Weights of a small image classifier.
Model: 2.75M parameters, 24-pixel images, arch xception, norm batchnorm, activation silu, depths [3, 6, 3], widths [160, 272, 480].
Training: soap at rate 0.0032, batches of 512, held-out accuracy 70%.
Data: trained on photos of plants, animals and fungi (iNaturalist), 155796 training examples, 25.6 epochs.
Rows from block 8 of a small image classifier, named by matrix and row number. Rows with one number belong to one channel. Each number is 50 + 12 x the weight over its row's rms, rounded and kept within 0 to 99. All counts start at 0.
After each channel's rows are labels from the 100 images, of 14848, where the channel reaches its highest value: "responds to" is what is common among them. Only what is clearly more common there than usual is listed. The data: photos of plants, animals and fungi (iNaturalist).
# convs1: first pointwise conv (model.blocks.8.convs.1.weight, 272x272x1x1), inputs 136-271
# convs3: second pointwise conv (model.blocks.8.convs.3.weight, 272x272x1x1, transposed), outputs 136-271

convs1.256:40 63 62 49 59 60 42 39 32 28 55 56 67 47 55 67 57 27 59 73 61 69 71 71 61 33 66 55 62 66 55 43 47 48 24 51 48 60 55 65 35 52 68 42 39 28 58 73 43 41 59 53 84 29 55 44 46 48 62 53 28 47 49 46 48 61 52 49 74 34 55 56 55 15 57 38 47 46 75 41 48 67 51 42 62 48 66 42 32 59 41 17 39 30 29 48 58 60 43 48 57 65 37 41 40 38 20 48 56 64 60 55 48 45 50 57 51 30 48 49 60 49 51 55 63 50 55 54 52 47 62 43 50 45 47 57
convs3.256:44 57 53 55 41 29 33 57 54 59 54 46 39 45 80 60 36 46 60 47 54 30 44 68 71 53 52 64 44 62 46 52 29 38 48 48 60 48 68 44 55 41 59 52 68 32 34 62 50 53 45 44 66 65 57 50 43 11 46 54 44 53 48 57 28 50 49 36 74 45 41 66 40 62 53 32 48 64 43 57 65 63 74 53 47 67 48 68 55 53 56 16 54 48 40 50 47 44 43 55 62 41 60 46 70 54 57 68 63 61 52 56 53 81 64 59 58 39 47 38 46 43 52 39 55 49 51 26 54 56 59 54 61 51 49 49
responds to: order Passeriformes

convs1.108:41 49 28 58 59 61 47 51 58 45 75 49 37 44 45 43 37 50 62 54 32 54 57 49 46 55 38 54 56 78 77 46 61 65 45 52 44 68 45 33 70 41 73 31 41 65 51 55 58 59 40 61 49 49 65 47 42 44 71 50 35 45 36 12 52 55 70 28 34 55 64 52 41 61 51 77 45 58 37 71 46 55 34 43 37 56 45 60 50 56 66 57 54 47 67 41 60 20 46 48 36 56 56 29 43 66 58 34 52 53 55 53 60 44 77 83 45 75 63 41 52 48 42 67 43 55 57 49 53 56 48 51 42 64 70 62
convs3.108:65 60 25 72 49 43 55 51 48 63 40 54 50 56 42 51 48 44 28 55 42 52 67 48 35 68 33 55 48 31 53 48 44 42 31 31 39 51 52 64 33 53 41 31 66 83 36 56 42 39 34 55 34 36 53 65 43 56 57 50 28 28 46 43 47 62 48 38 61 58 44 55 65 35 60 41 54 48 38 58 40 55 50 37 58 57 73 52 55 34 40 50 57 58 53 51 42 38 27 59 57 54 54 62 61 45 80 59 36 49 45 72 70 40 49 41 54 41 59 40 45 38 25 24 54 35 37 57 40 58 33 42 46 56 39 58
responds to: order Passeriformes

convs1.23:52 52 29 41 56 31 62 65 42 55 52 58 57 48 54 32 43 59 46 56 57 56 59 58 47 33 38 51 63 60 32 38 49 66 30 52 61 63 76 55 64 43 53 27 60 44 59 64 64 51 81 51 66 66 43 57 60 50 46 59 50 52 49 66 56 43 61 37 45 39 72 53 41 77 49 58 60 73 55 49 40 52 63 52 67 23 34 37 62 64 52 47 59 60 39 48 46 31 46 72 59 33 64 55 51 46 46 50 66 39 57 37 28 70 58 62 40 57 44 47 46 49 49 30 40 24 58 48 49 36 40 58 47 43 46 45
convs3.23:53 46 43 59 45 46 45 49 36 56 46 69 36 58 50 46 70 30 37 37 26 55 84 60 48 72 51 59 30 60 46 55 41 48 73 44 32 49 48 56 48 59 38 53 61 36 38 41 66 51 64 59 65 52 45 37 51 61 59 43 53 47 66 55 53 47 57 48 70 60 59 61 38 66 44 77 49 44 54 50 47 51 54 52 59 47 70 59 37 47 51 74 72 45 53 38 45 56 45 54 58 62 54 44 64 49 41 53 61 56 65 61 38 65 45 69 43 63 43 56 47 56 59 42 47 56 72 44 56 42 65 55 48 54 53 35
responds to: order Passeriformes

convs1.5:56 45 85 53 47 53 63 69 48 39 61 38 50 59 50 46 55 37 75 72 41 79 42 59 55 41 49 57 39 61 45 51 64 55 44 69 38 45 47 48 71 55 68 79 26 37 54 69 61 39 52 49 41 58 36 58 66 41 49 43 65 52 52 50 39 44 49 52 56 30 51 78 50 67 53 48 20 61 45 27 47 39 40 37 41 33 62 43 43 22 46 47 46 45 64 47 56 47 45 35 47 37 45 49 43 60 69 54 45 47 37 43 66 56 27 54 39 52 36 60 62 52 50 24 44 61 32 63 58 75 34 67 39 53 47 42
convs3.5:40 39 60 73 66 53 50 48 44 69 37 68 56 59 30 62 45 59 37 59 56 55 43 46 26 58 49 64 44 74 56 49 49 63 57 40 51 52 64 38 50 42 53 37 33 57 56 55 43 50 48 67 50 61 51 63 51 60 56 46 36 34 52 52 52 65 43 29 52 44 37 62 58 47 66 50 47 51 36 47 47 46 23 45 20 50 10 70 46 51 45 49 62 72 51 59 45 45 79 40 55 62 63 35 52 62 42 62 42 48 60 51 31 46 47 61 59 19 30 56 45 69 59 62 59 41 54 60 49 42 44 43 66 34 45 59
responds to: phylum Arthropoda; class Insecta; order Odonata

convs1.106:54 58 45 41 47 49 49 09 36 62 40 43 49 40 55 48 56 68 77 62 44 50 55 39 62 33 62 49 37 48 47 47 61 60 59 39 37 34 46 40 55 54 61 65 48 53 56 57 56 37 45 58 20 65 41 55 61 67 70 46 44 44 68 47 37 35 44 51 54 25 25 67 46 37 58 46 56 43 65 55 57 51 60 68 66 64 47 40 50 64 56 55 64 77 16 58 40 35 34 57 38 54 54 58 68 51 56 42 53 41 50 62 38 47 55 34 52 26 57 56 70 30 55 28 46 27 55 74 50 70 50 46 52 57 64 53
convs3.106:43 47 48 55 27 44 61 30 54 50 62 51 32 53 37 42 59 37 39 46 52 57 47 51 45 51 52 52 54 41 52 42 62 35 45 49 38 66 66 43 71 53 56 44 72 39 49 32 35 60 69 62 37 60 49 45 69 55 35 54 55 51 49 48 54 30 68 40 65 58 32 52 50 63 41 75 65 55 47 64 46 32 51 64 45 53 34 40 56 61 53 42 55 63 47 52 39 64 49 32 31 67 26 37 63 57 60 56 39 45 38 49 59 37 52 43 36 45 53 55 55 37 47 66 64 52 46 45 46 67 58 57 49 48 52 60
responds to: class Insecta; phylum Arthropoda; order Lepidoptera; family: Nymphalidae

convs1.123:47 53 31 48 45 33 27 55 42 49 53 61 58 77 55 41 39 42 59 68 63 67 47 62 51 61 75 48 10 29 71 64 54 60 59 47 60 64 60 33 57 65 52 50 57 60 24 60 51 43 41 49 54 60 50 59 48 44 37 50 52 63 37 45 40 42 52 49 57 50 57 40 61 51 41 54 42 47 45 56 46 42 44 51 43 38 32 35 80 50 35 51 38 60 52 72 50 62 40 41 68 66 40 69 58 58 42 59 46 56 60 49 53 44 44 77 56 36 50 34 49 62 63 49 59 35 50 49 51 54 46 73 52 59 61 30
convs3.123:54 31 53 38 58 64 43 32 70 58 63 44 30 42 50 58 54 54 56 51 34 49 50 49 45 32 42 37 46 50 52 42 31 57 41 35 35 67 50 59 56 43 37 57 53 56 43 49 60 38 44 68 56 48 32 60 47 43 37 38 66 53 34 57 70 49 33 32 58 42 50 57 48 53 45 61 43 64 42 58 60 57 59 27 31 49 35 39 69 57 46 29 45 30 64 79 67 48 72 47 39 55 21 28 34 64 61 59 51 78 53 34 44 45 78 54 64 56 46 41 55 21 42 40 64 63 34 28 66 34 48 47 47 46 57 54
responds to: phylum Arthropoda; class Insecta; order Lepidoptera

convs1.168:56 69 25 54 65 58 44 69 61 47 48 67 58 46 78 39 77 41 59 64 45 47 46 40 37 57 55 49 59 51 59 52 49 59 36 39 52 49 43 64 41 53 52 49 41 55 57 26 47 39 91 53 70 37 60 29 64 43 57 54 44 56 62 37 42 44 57 36 28 62 59 35 53 53 30 49 59 31 62 64 52 48 58 71 49 51 49 40 57 64 58 51 59 63 33 35 41 45 58 57 42 55 67 50 51 22 57 44 36 56 51 58 37 53 54 38 63 68 37 41 27 64 50 35 29 52 45 38 68 64 33 34 65 51 56 63
convs3.168:64 47 41 60 21 28 50 52 64 69 45 50 12 76 54 48 47 50 49 48 23 42 49 60 52 37 51 36 40 41 49 38 52 46 53 57 58 34 49 56 62 56 50 45 49 59 48 64 41 62 36 58 33 46 52 57 43 26 71 65 43 49 64 46 52 43 41 63 59 60 49 38 37 53 26 63 61 51 57 56 13 50 52 49 53 53 45 44 41 47 61 60 61 49 29 42 20 27 64 43 76 53 58 37 45 51 50 40 48 41 63 37 62 40 48 42 47 33 60 81 53 56 37 60 56 43 60 68 33 49 51 37 57 39 59 34
responds to: order Lepidoptera; class Magnoliopsida; phylum Tracheophyta; kingdom Plantae

convs1.232:60 48 15 59 53 39 54 59 38 63 60 52 44 57 57 46 43 40 58 52 36 55 48 76 42 53 60 49 47 63 58 12 40 58 48 64 39 41 58 39 55 51 43 50 59 56 68 55 57 51 36 45 62 56 51 59 75 58 41 33 26 41 48 34 58 36 50 54 46 47 40 64 49 45 50 47 26 29 66 56 54 43 49 66 61 43 54 70 34 59 43 67 36 58 60 72 39 50 64 36 50 59 53 54 27 50 28 45 31 29 48 42 42 51 70 49 56 80 37 51 44 45 53 55 61 17 36 58 23 47 58 60 57 49 61 48
convs3.232:51 36 45 68 72 27 65 59 32 52 55 28 54 57 62 53 46 49 55 31 43 51 51 39 36 36 42 44 55 44 55 40 50 57 60 25 67 58 57 39 66 54 55 28 24 57 66 56 54 34 47 56 57 35 35 48 57 71 46 45 32 44 52 52 53 38 38 53 36 44 34 53 54 52 52 55 51 52 72 31 38 39 18 54 64 39 61 47 46 50 44 61 54 47 64 71 62 40 41 66 69 12 55 61 49 51 56 56 68 45 32 41 67 57 42 24 61 21 50 59 56 46 55 50 58 54 39 41 41 56 16 49 31 67 50 63
responds to: class Aves; phylum Chordata; order Passeriformes

convs1.57:31 38 30 53 51 73 39 50 41 35 60 55 55 52 49 44 62 13 35 49 56 50 53 10 53 43 34 39 52 39 18 47 65 42 47 45 44 54 58 56 49 54 52 53 86 51 42 47 60 35 69 49 41 66 50 64 50 54 76 26 57 37 63 63 51 57 50 50 67 43 49 51 35 55 53 70 54 50 41 54 60 51 62 50 62 22 42 55 34 55 46 30 40 40 51 55 55 24 50 53 45 44 54 63 32 60 72 47 58 60 57 46 48 45 52 35 34 67 46 47 49 50 61 40 37 44 33 49 32 55 56 25 56 36 67 47
convs3.57:28 31 55 60 66 74 63 39 42 41 62 47 43 63 55 44 50 36 57 35 37 48 60 55 70 46 39 43 59 68 40 51 38 36 36 55 50 44 53 38 56 59 36 48 53 65 43 54 41 45 65 56 43 48 65 51 48 45 53 39 65 37 57 38 58 60 47 39 51 55 48 50 63 35 31 51 84 51 56 61 42 46 62 50 63 62 55 59 57 46 38 67 50 50 44 40 69 34 57 46 46 22 57 42 24 38 56 63 52 56 58 42 48 73 26 35 51 47 43 56 43 37 46 44 52 52 51 35 52 45 51 63 61 46 45 53
responds to: class Insecta; phylum Arthropoda; order Lepidoptera

convs1.81:45 38 52 66 56 60 57 50 70 45 63 64 56 45 63 64 50 60 35 24 43 52 59 58 41 38 54 30 58 57 47 36 53 64 38 45 22 44 48 59 57 63 37 38 51 49 59 60 65 54 59 26 48 57 29 50 46 54 29 63 44 57 43 60 79 48 42 45 54 42 46 52 80 44 70 65 60 32 59 72 45 54 15 54 59 28 51 59 46 56 47 30 63 67 59 57 52 58 46 42 52 36 65 47 67 25 64 81 47 55 54 54 40 46 60 66 48 51 54 31 38 55 37 52 47 53 32 56 57 58 35 32 31 51 38 60
convs3.81:47 42 53 68 60 44 55 47 47 61 55 68 72 41 24 36 55 61 55 65 42 58 47 53 41 36 52 33 44 61 55 65 53 51 65 41 44 46 34 55 63 33 65 45 52 42 40 65 47 48 66 40 52 68 51 57 31 58 39 40 46 53 33 50 61 42 41 59 44 68 51 53 53 35 44 37 59 68 34 55 38 59 35 65 61 51 59 26 64 43 57 59 65 44 25 35 34 46 44 33 51 52 47 39 64 63 62 41 30 45 61 42 46 62 62 52 47 38 30 34 46 56 66 75 60 40 45 46 33 57 46 56 44 42 38 51
responds to: order Lepidoptera

convs1.214:55 59 69 39 37 26 37 43 49 40 48 32 45 38 00 43 65 38 51 55 54 36 62 47 60 40 41 40 53 39 44 56 47 47 45 58 65 47 48 60 65 48 39 60 47 28 35 60 55 34 52 44 50 54 51 36 27 67 50 49 34 54 39 60 36 37 44 41 64 41 33 45 45 39 47 53 59 36 62 57 48 51 61 40 72 50 83 37 48 40 68 54 34 61 54 49 47 41 54 47 30 35 62 61 53 63 63 57 62 56 56 55 67 31 47 60 62 50 45 45 53 49 60 40 57 68 29 60 61 55 41 42 51 90 61 47
convs3.214:55 61 44 56 68 53 57 62 76 54 67 59 52 37 41 45 48 47 51 24 64 62 69 50 65 56 55 52 49 57 51 60 60 59 52 57 48 50 64 61 50 78 49 60 53 53 72 39 49 44 52 57 65 55 40 48 59 65 61 64 31 60 38 37 69 75 54 67 64 74 65 49 53 45 59 55 55 54 66 40 52 40 52 56 53 61 76 57 42 60 54 58 47 61 50 55 41 55 49 34 47 51 52 43 54 59 28 62 57 58 49 65 65 60 44 73 49 56 24 62 58 37 45 45 74 56 44 57 48 60 50 56 72 44 57 53
responds to: class Insecta; phylum Arthropoda; order Lepidoptera; family: Nymphalidae

convs1.224:30 53 40 43 58 48 46 42 40 62 53 54 37 64 21 58 24 31 55 51 52 50 43 54 56 28 55 39 37 53 68 61 33 53 46 51 46 46 31 59 53 65 39 69 43 51 48 48 53 47 56 44 56 52 28 58 65 57 57 48 62 54 39 34 24 74 50 37 50 47 48 59 74 61 35 36 51 44 64 51 62 29 57 52 23 47 60 58 53 39 45 60 54 46 32 33 55 36 57 77 45 39 54 62 49 38 45 66 44 32 52 64 32 36 63 47 48 43 67 66 50 55 65 48 46 45 55 58 55 64 60 63 55 42 44 51
convs3.224:41 34 46 66 47 48 42 63 40 53 61 70 40 33 53 63 40 52 70 45 21 37 37 20 49 44 48 31 66 22 51 55 51 37 59 37 39 31 59 42 54 43 41 40 68 39 47 30 51 42 59 44 48 56 70 68 57 52 35 52 53 65 65 37 58 21 59 50 49 55 41 57 39 34 74 66 58 41 43 56 54 45 67 63 81 44 51 48 54 70 47 47 42 52 59 39 65 47 50 63 38 56 65 53 59 37 35 39 60 28 50 44 34 76 49 49 31 59 52 44 52 75 67 47 57 45 22 30 33 61 67 55 51 39 48 49
responds to: class Insecta; phylum Arthropoda; order Lepidoptera; family: Nymphalidae

convs1.8:42 61 19 42 49 39 53 69 26 62 67 65 48 31 62 40 50 75 62 64 46 31 47 26 53 35 61 26 53 61 50 46 59 61 29 37 45 33 26 54 49 36 54 54 47 56 68 53 40 55 36 74 52 59 72 49 48 39 63 39 57 69 56 57 33 47 48 50 57 48 63 47 65 48 57 44 41 47 67 53 63 46 60 53 54 39 40 57 54 35 50 44 59 44 47 57 46 39 60 49 47 24 41 49 50 55 43 73 20 50 47 47 41 47 56 31 47 35 58 31 47 54 41 43 41 63 31 53 54 35 73 31 39 49 62 58
convs3.8:73 41 60 29 66 59 38 61 53 70 64 38 69 49 41 66 46 50 40 59 51 63 50 39 49 52 48 54 38 63 68 52 38 26 54 36 36 45 43 57 35 48 44 89 56 59 49 55 55 55 33 45 54 62 44 47 62 46 54 42 62 53 64 46 85 54 36 67 56 42 50 53 28 32 76 50 55 48 48 34 68 32 62 48 58 38 62 36 78 48 46 72 45 57 65 37 58 52 68 63 72 38 39 45 37 59 45 45 55 41 50 42 59 50 56 58 44 41 54 53 70 69 36 61 75 61 43 74 56 73 46 65 39 62 35 37
responds to: class Insecta; phylum Arthropoda; order Coleoptera; family: Coccinellidae

convs1.45:62 44 54 49 57 50 53 54 61 30 71 46 58 32 53 58 38 52 60 56 46 52 37 48 44 55 45 66 48 61 62 29 54 33 56 34 70 72 46 24 76 52 47 56 54 44 55 57 64 45 44 57 27 48 24 42 59 55 53 32 48 35 45 55 66 27 52 67 61 56 54 48 44 42 55 44 42 48 53 41 42 57 51 82 48 48 55 62 46 58 21 35 49 46 25 27 23 39 63 56 50 38 46 72 56 57 51 43 44 27 40 43 48 61 43 55 58 45 44 56 42 54 48 50 00 56 49 46 43 56 49 37 40 78 56 71
convs3.45:52 66 41 51 47 42 58 56 43 44 33 48 54 55 55 69 75 48 40 34 44 56 56 54 49 43 44 47 56 32 38 51 60 64 53 52 61 63 54 62 45 33 41 69 47 56 57 39 61 66 43 28 31 43 63 62 55 80 50 52 56 76 52 48 48 52 40 49 66 44 65 49 53 59 44 71 57 28 34 62 66 54 68 49 54 38 39 67 74 43 46 37 53 62 70 83 46 69 36 56 42 59 47 64 57 49 46 60 32 61 38 62 43 49 53 72 43 32 67 41 63 70 59 56 63 56 30 36 46 57 44 43 45 45 62 67
responds to: order Passeriformes

convs1.209:13 50 55 53 50 37 28 48 37 54 36 39 63 41 41 44 32 75 54 37 63 49 50 47 40 24 40 42 43 33 49 51 39 62 54 56 65 38 39 53 57 22 35 70 44 51 38 34 55 24 41 51 73 43 21 62 64 50 38 41 66 37 53 50 72 36 36 67 59 46 51 62 59 47 50 77 47 41 48 71 71 39 52 55 47 53 49 33 62 67 60 30 54 50 67 36 38 45 36 35 45 49 38 34 35 52 87 74 38 56 65 54 67 74 51 47 47 78 55 32 52 60 42 64 51 60 44 51 51 47 40 59 44 51 42 45
convs3.209:76 42 73 48 30 41 43 54 55 59 63 55 41 65 50 43 39 48 51 53 36 44 39 44 45 40 43 56 62 33 15 49 36 67 43 49 34 38 27 54 61 74 40 56 51 55 32 33 45 60 48 50 38 24 43 65 54 46 45 33 33 51 52 62 34 57 57 38 54 45 67 45 56 49 44 39 37 53 33 41 35 36 48 42 32 42 39 38 38 37 65 40 47 57 22 24 48 38 40 24 51 65 58 48 30 43 53 34 49 44 45 42 40 43 39 52 42 47 49 44 42 71 49 58 44 32 42 62 38 48 43 45 68 43 41 47
responds to: order Lepidoptera; family: Nymphalidae

convs1.189:48 43 85 42 51 38 55 53 67 41 67 40 39 50 41 48 49 47 53 44 57 50 61 44 63 55 64 39 44 28 62 36 68 28 65 21 42 68 55 51 62 33 63 48 29 36 64 68 36 56 43 41 49 55 35 66 54 41 53 35 38 44 42 72 57 69 43 42 56 71 49 76 43 54 43 72 63 59 47 50 58 38 60 79 51 62 27 57 40 56 34 45 38 62 51 76 53 36 50 52 51 62 45 35 46 58 67 50 60 58 41 37 50 58 52 47 61 33 52 35 32 31 55 47 80 49 37 60 36 47 40 63 64 30 36 54
convs3.189:51 64 22 46 29 61 67 54 38 51 61 61 40 52 59 38 55 49 39 46 37 51 56 42 57 27 11 54 59 57 43 70 62 29 50 56 54 78 39 61 35 53 56 60 59 61 60 60 58 52 63 48 63 69 53 56 53 70 34 49 63 53 66 61 43 66 47 44 47 49 39 53 72 54 70 67 61 32 45 70 32 62 47 37 42 48 59 43 37 48 21 40 70 39 50 56 49 48 68 57 45 57 45 49 58 34 28 39 60 41 40 57 31 49 40 42 60 47 52 45 68 62 46 73 43 59 32 67 49 49 59 72 38 72 73 49
responds to: order Passeriformes

convs1.173:30 62 68 41 56 38 72 42 61 27 30 58 38 46 40 54 66 62 54 34 53 51 41 53 67 37 59 53 42 47 45 67 61 50 34 35 52 79 42 44 44 33 50 51 63 49 42 56 36 76 82 43 47 61 42 32 50 31 44 56 67 60 23 44 57 20 42 44 50 54 53 47 62 46 48 50 44 59 44 55 82 33 38 31 43 59 52 58 41 50 44 50 46 54 32 63 60 31 42 66 48 48 51 60 57 38 71 47 36 51 63 23 58 50 36 56 58 39 34 45 39 77 47 40 62 62 74 81 44 22 61 35 46 32 43 36
convs3.173:64 64 46 39 34 43 39 42 48 26 35 31 31 42 44 38 58 41 46 49 25 59 27 43 46 42 51 34 55 56 36 62 54 48 44 58 41 45 42 46 43 49 42 59 34 33 39 70 38 37 68 29 54 36 39 51 62 57 69 39 46 52 56 51 53 36 63 29 65 57 48 64 29 57 41 41 58 77 66 44 50 50 66 40 46 48 39 60 21 22 37 43 60 59 36 54 51 33 59 54 27 53 48 38 45 39 53 36 58 81 26 51 46 38 44 45 65 45 49 40 27 27 32 38 50 50 36 44 32 60 29 59 23 37 45 57
responds to: class Aves

convs1.34:60 59 49 69 55 51 49 66 50 36 63 58 52 35 55 38 47 46 50 70 62 73 49 71 65 60 56 35 57 53 51 50 66 36 59 68 71 58 58 38 34 55 58 54 61 57 34 23 41 57 45 68 52 48 57 35 53 49 43 48 60 56 63 40 65 45 52 38 47 60 43 43 55 53 51 56 58 66 55 53 54 60 55 46 64 74 38 56 41 37 37 44 48 26 61 62 54 66 50 55 27 76 52 41 41 70 44 47 43 47 49 54 68 54 29 29 57 48 45 57 45 54 51 35 58 32 58 52 48 27 44 40 60 45 22 46
convs3.34:47 44 34 40 33 50 37 47 15 49 36 51 53 51 53 57 50 52 49 67 40 37 50 44 65 39 43 44 54 53 38 27 70 41 43 46 49 66 63 52 40 46 45 38 61 54 82 61 40 59 43 57 54 48 54 48 44 41 31 66 30 29 54 43 47 71 41 46 39 53 56 45 62 38 48 44 63 46 26 70 39 56 35 39 52 64 56 44 43 52 53 60 44 34 37 73 65 29 16 67 48 46 67 53 33 25 44 45 13 52 50 49 80 41 57 49 50 54 47 63 39 64 22 59 44 54 47 54 39 36 67 43 40 26 20 70
responds to: phylum Arthropoda; class Insecta

convs1.228:59 46 40 66 55 43 55 30 65 39 60 52 59 38 48 59 44 68 39 49 57 44 57 79 45 55 56 42 51 64 34 39 62 42 39 50 41 48 36 59 79 59 62 61 45 49 69 46 42 65 39 51 49 62 58 60 58 34 31 49 61 46 37 30 52 57 48 34 41 56 23 32 61 49 50 59 43 44 39 41 42 82 50 63 38 33 39 52 56 64 36 52 54 69 39 32 68 41 61 44 47 54 41 42 65 49 57 50 43 30 52 62 44 46 45 57 34 57 60 45 27 39 44 65 60 56 49 51 53 64 47 57 35 49 44 60
convs3.228:36 61 50 44 48 46 62 20 33 49 44 67 51 43 67 30 64 29 62 62 56 48 58 51 54 52 55 44 59 55 56 59 58 57 63 48 51 41 39 26 38 56 50 64 46 49 77 45 48 42 37 43 60 45 56 40 39 47 54 52 56 43 47 74 65 38 69 34 38 48 49 51 62 46 61 50 53 55 44 52 69 56 50 51 28 36 42 58 51 58 54 44 45 61 36 14 50 70 74 98 49 50 27 45 47 29 48 54 44 61 22 38 47 16 37 63 54 48 49 41 54 70 37 56 55 63 47 45 37 53 17 37 27 41 46 38
responds to: class Aves; phylum Chordata; order Passeriformes

convs1.92:43 37 34 55 56 53 36 55 64 53 54 46 28 42 62 53 41 38 59 62 19 49 51 47 46 48 64 54 56 66 72 54 42 47 47 44 53 54 69 48 32 62 46 58 39 37 51 55 44 59 21 57 55 48 41 63 36 53 67 63 65 66 38 18 87 47 57 45 53 48 58 45 37 65 45 53 62 41 33 39 60 43 62 56 54 58 39 41 57 39 51 36 42 63 57 61 62 57 48 31 44 41 63 43 32 39 43 54 58 46 69 57 51 38 46 66 40 55 44 59 50 59 83 59 46 33 50 44 60 81 51 62 54 63 51 67
convs3.92:42 68 74 25 53 40 64 44 42 68 63 60 51 28 55 23 57 54 66 48 33 27 52 31 54 63 57 50 82 34 51 24 54 59 50 62 62 31 54 34 36 65 64 48 53 48 38 49 70 49 61 45 57 52 38 59 59 54 48 35 54 60 38 64 35 56 72 45 38 51 41 41 52 48 34 42 37 51 52 68 55 36 24 39 53 48 56 57 66 51 26 45 52 71 60 70 37 70 62 59 63 45 41 47 38 34 26 51 51 45 68 63 43 40 49 40 47 46 53 47 43 61 50 47 45 78 55 38 55 64 65 58 33 78 48 35
responds to: order Passeriformes

convs1.193:39 74 49 47 55 42 52 53 40 68 45 50 70 45 56 46 66 37 50 43 56 39 63 50 58 33 50 43 77 53 47 48 54 59 45 67 38 66 35 43 58 48 53 38 70 30 52 46 47 36 61 29 56 40 49 58 66 57 60 66 60 32 53 49 64 80 53 41 60 44 49 41 50 39 47 47 64 52 58 38 35 37 45 61 50 37 51 48 42 38 64 43 46 47 33 37 52 50 41 61 62 31 42 55 55 46 61 51 22 57 66 31 49 33 22 56 54 52 64 46 43 48 53 47 37 69 56 47 53 57 35 66 52 26 35 51
convs3.193:62 22 45 64 69 66 49 74 52 63 40 33 46 40 76 51 52 60 51 64 41 57 61 61 55 63 58 60 66 57 61 73 48 56 54 68 44 58 65 58 51 60 50 60 53 53 61 53 43 43 50 60 61 42 52 49 69 45 63 23 45 60 70 50 52 66 49 48 44 38 58 54 54 85 32 46 36 49 31 26 46 48 60 56 50 56 57 29 48 48 56 68 61 60 60 41 45 54 65 41 47 47 48 69 48 44 58 41 69 35 23 47 59 55 44 58 58 51 60 53 61 60 46 64 44 51 55 53 36 68 49 56 51 52 59 35
responds to: class Insecta; order Lepidoptera; family: Nymphalidae

convs1.163:54 28 44 50 45 47 48 50 32 69 51 43 30 45 43 43 40 42 68 55 50 69 63 76 74 57 59 40 77 48 53 45 61 38 65 46 40 61 43 56 47 47 38 55 59 66 58 56 73 36 42 67 49 32 57 39 55 56 71 43 69 70 61 55 56 36 56 25 63 42 35 39 23 72 50 32 41 42 57 49 67 30 50 56 56 51 70 62 46 47 67 49 34 60 62 28 53 50 51 46 43 46 50 51 52 46 31 60 40 52 52 53 50 52 39 54 43 46 50 65 46 47 23 42 45 49 42 72 38 54 38 51 58 50 50 50
convs3.163:44 57 43 67 15 50 63 56 56 48 44 42 47 29 61 38 32 60 46 60 54 46 20 35 50 42 46 46 44 62 41 37 47 55 58 45 42 58 49 53 64 39 41 89 72 19 60 43 41 50 39 51 60 27 34 51 53 47 37 36 43 40 55 50 56 54 43 41 51 46 53 50 47 65 38 48 54 41 29 45 50 39 44 58 56 74 42 38 36 46 42 68 55 40 55 58 54 48 35 39 41 53 48 18 54 46 51 58 34 32 62 55 47 50 55 32 31 37 29 58 43 37 49 46 51 17 39 35 51 48 35 51 17 34 20 53
responds to: phylum Arthropoda; class Insecta; order Lepidoptera

convs1.42:68 53 43 58 46 43 53 65 41 34 58 62 63 46 70 43 48 56 59 24 61 69 58 31 50 43 49 55 54 55 54 52 50 66 70 39 46 55 46 37 81 52 54 75 35 56 46 51 50 54 37 54 41 28 58 35 44 42 34 36 66 52 52 43 55 59 55 46 72 54 62 63 46 34 45 41 46 65 44 35 67 55 44 38 57 43 55 50 49 50 38 51 68 54 54 47 57 55 35 57 38 37 41 42 52 54 48 47 48 52 55 48 31 45 39 68 62 53 48 50 68 49 46 54 37 74 60 64 68 43 17 46 41 58 62 37
convs3.42:44 50 40 38 74 46 52 70 45 41 43 55 15 63 43 52 45 42 52 87 38 53 55 55 55 40 50 45 59 46 52 61 58 50 51 59 33 80 54 48 44 49 42 39 61 42 59 34 56 55 64 71 58 65 57 34 55 48 30 69 44 38 55 48 44 55 55 63 68 62 53 39 62 40 73 54 60 44 41 60 44 69 39 44 52 22 36 63 60 61 49 55 66 53 58 48 61 46 54 54 77 74 62 51 52 64 40 21 78 63 53 48 64 61 65 54 37 55 45 42 71 29 74 35 69 54 59 48 59 70 65 70 66 44 58 67
responds to: class Insecta; phylum Arthropoda; order Lepidoptera; family: Nymphalidae

convs1.62:25 30 52 74 48 63 46 16 49 62 45 82 57 46 48 51 30 59 51 52 61 26 50 35 58 34 77 57 59 51 52 36 40 62 59 71 54 51 24 45 44 55 49 75 28 53 59 45 65 60 45 42 44 39 45 49 61 48 62 18 61 76 48 57 49 42 61 36 78 54 36 50 49 41 26 72 47 35 49 50 60 54 43 33 51 81 53 41 41 57 52 52 19 58 52 42 51 51 46 54 48 45 53 40 40 47 55 75 28 50 60 60 26 20 52 45 43 51 33 45 55 42 53 41 21 43 67 47 42 68 58 42 62 58 70 40
convs3.62:46 51 49 58 42 61 28 53 45 60 41 61 53 52 47 57 32 30 59 45 53 63 51 33 45 61 53 30 35 56 39 32 49 58 37 52 48 70 50 45 47 56 62 42 67 51 40 51 50 61 29 51 39 53 51 44 73 59 67 62 49 38 59 53 46 70 54 50 36 67 57 35 35 56 42 51 38 48 46 52 39 71 23 29 48 34 43 67 43 57 57 27 36 49 36 69 20 27 53 65 48 46 48 37 65 36 48 56 53 54 64 50 69 73 57 54 65 54 66 50 44 54 49 78 75 39 62 33 63 20 31 43 35 51 49 42
responds to: phylum Arthropoda; class Insecta; order Coleoptera; family: Coccinellidae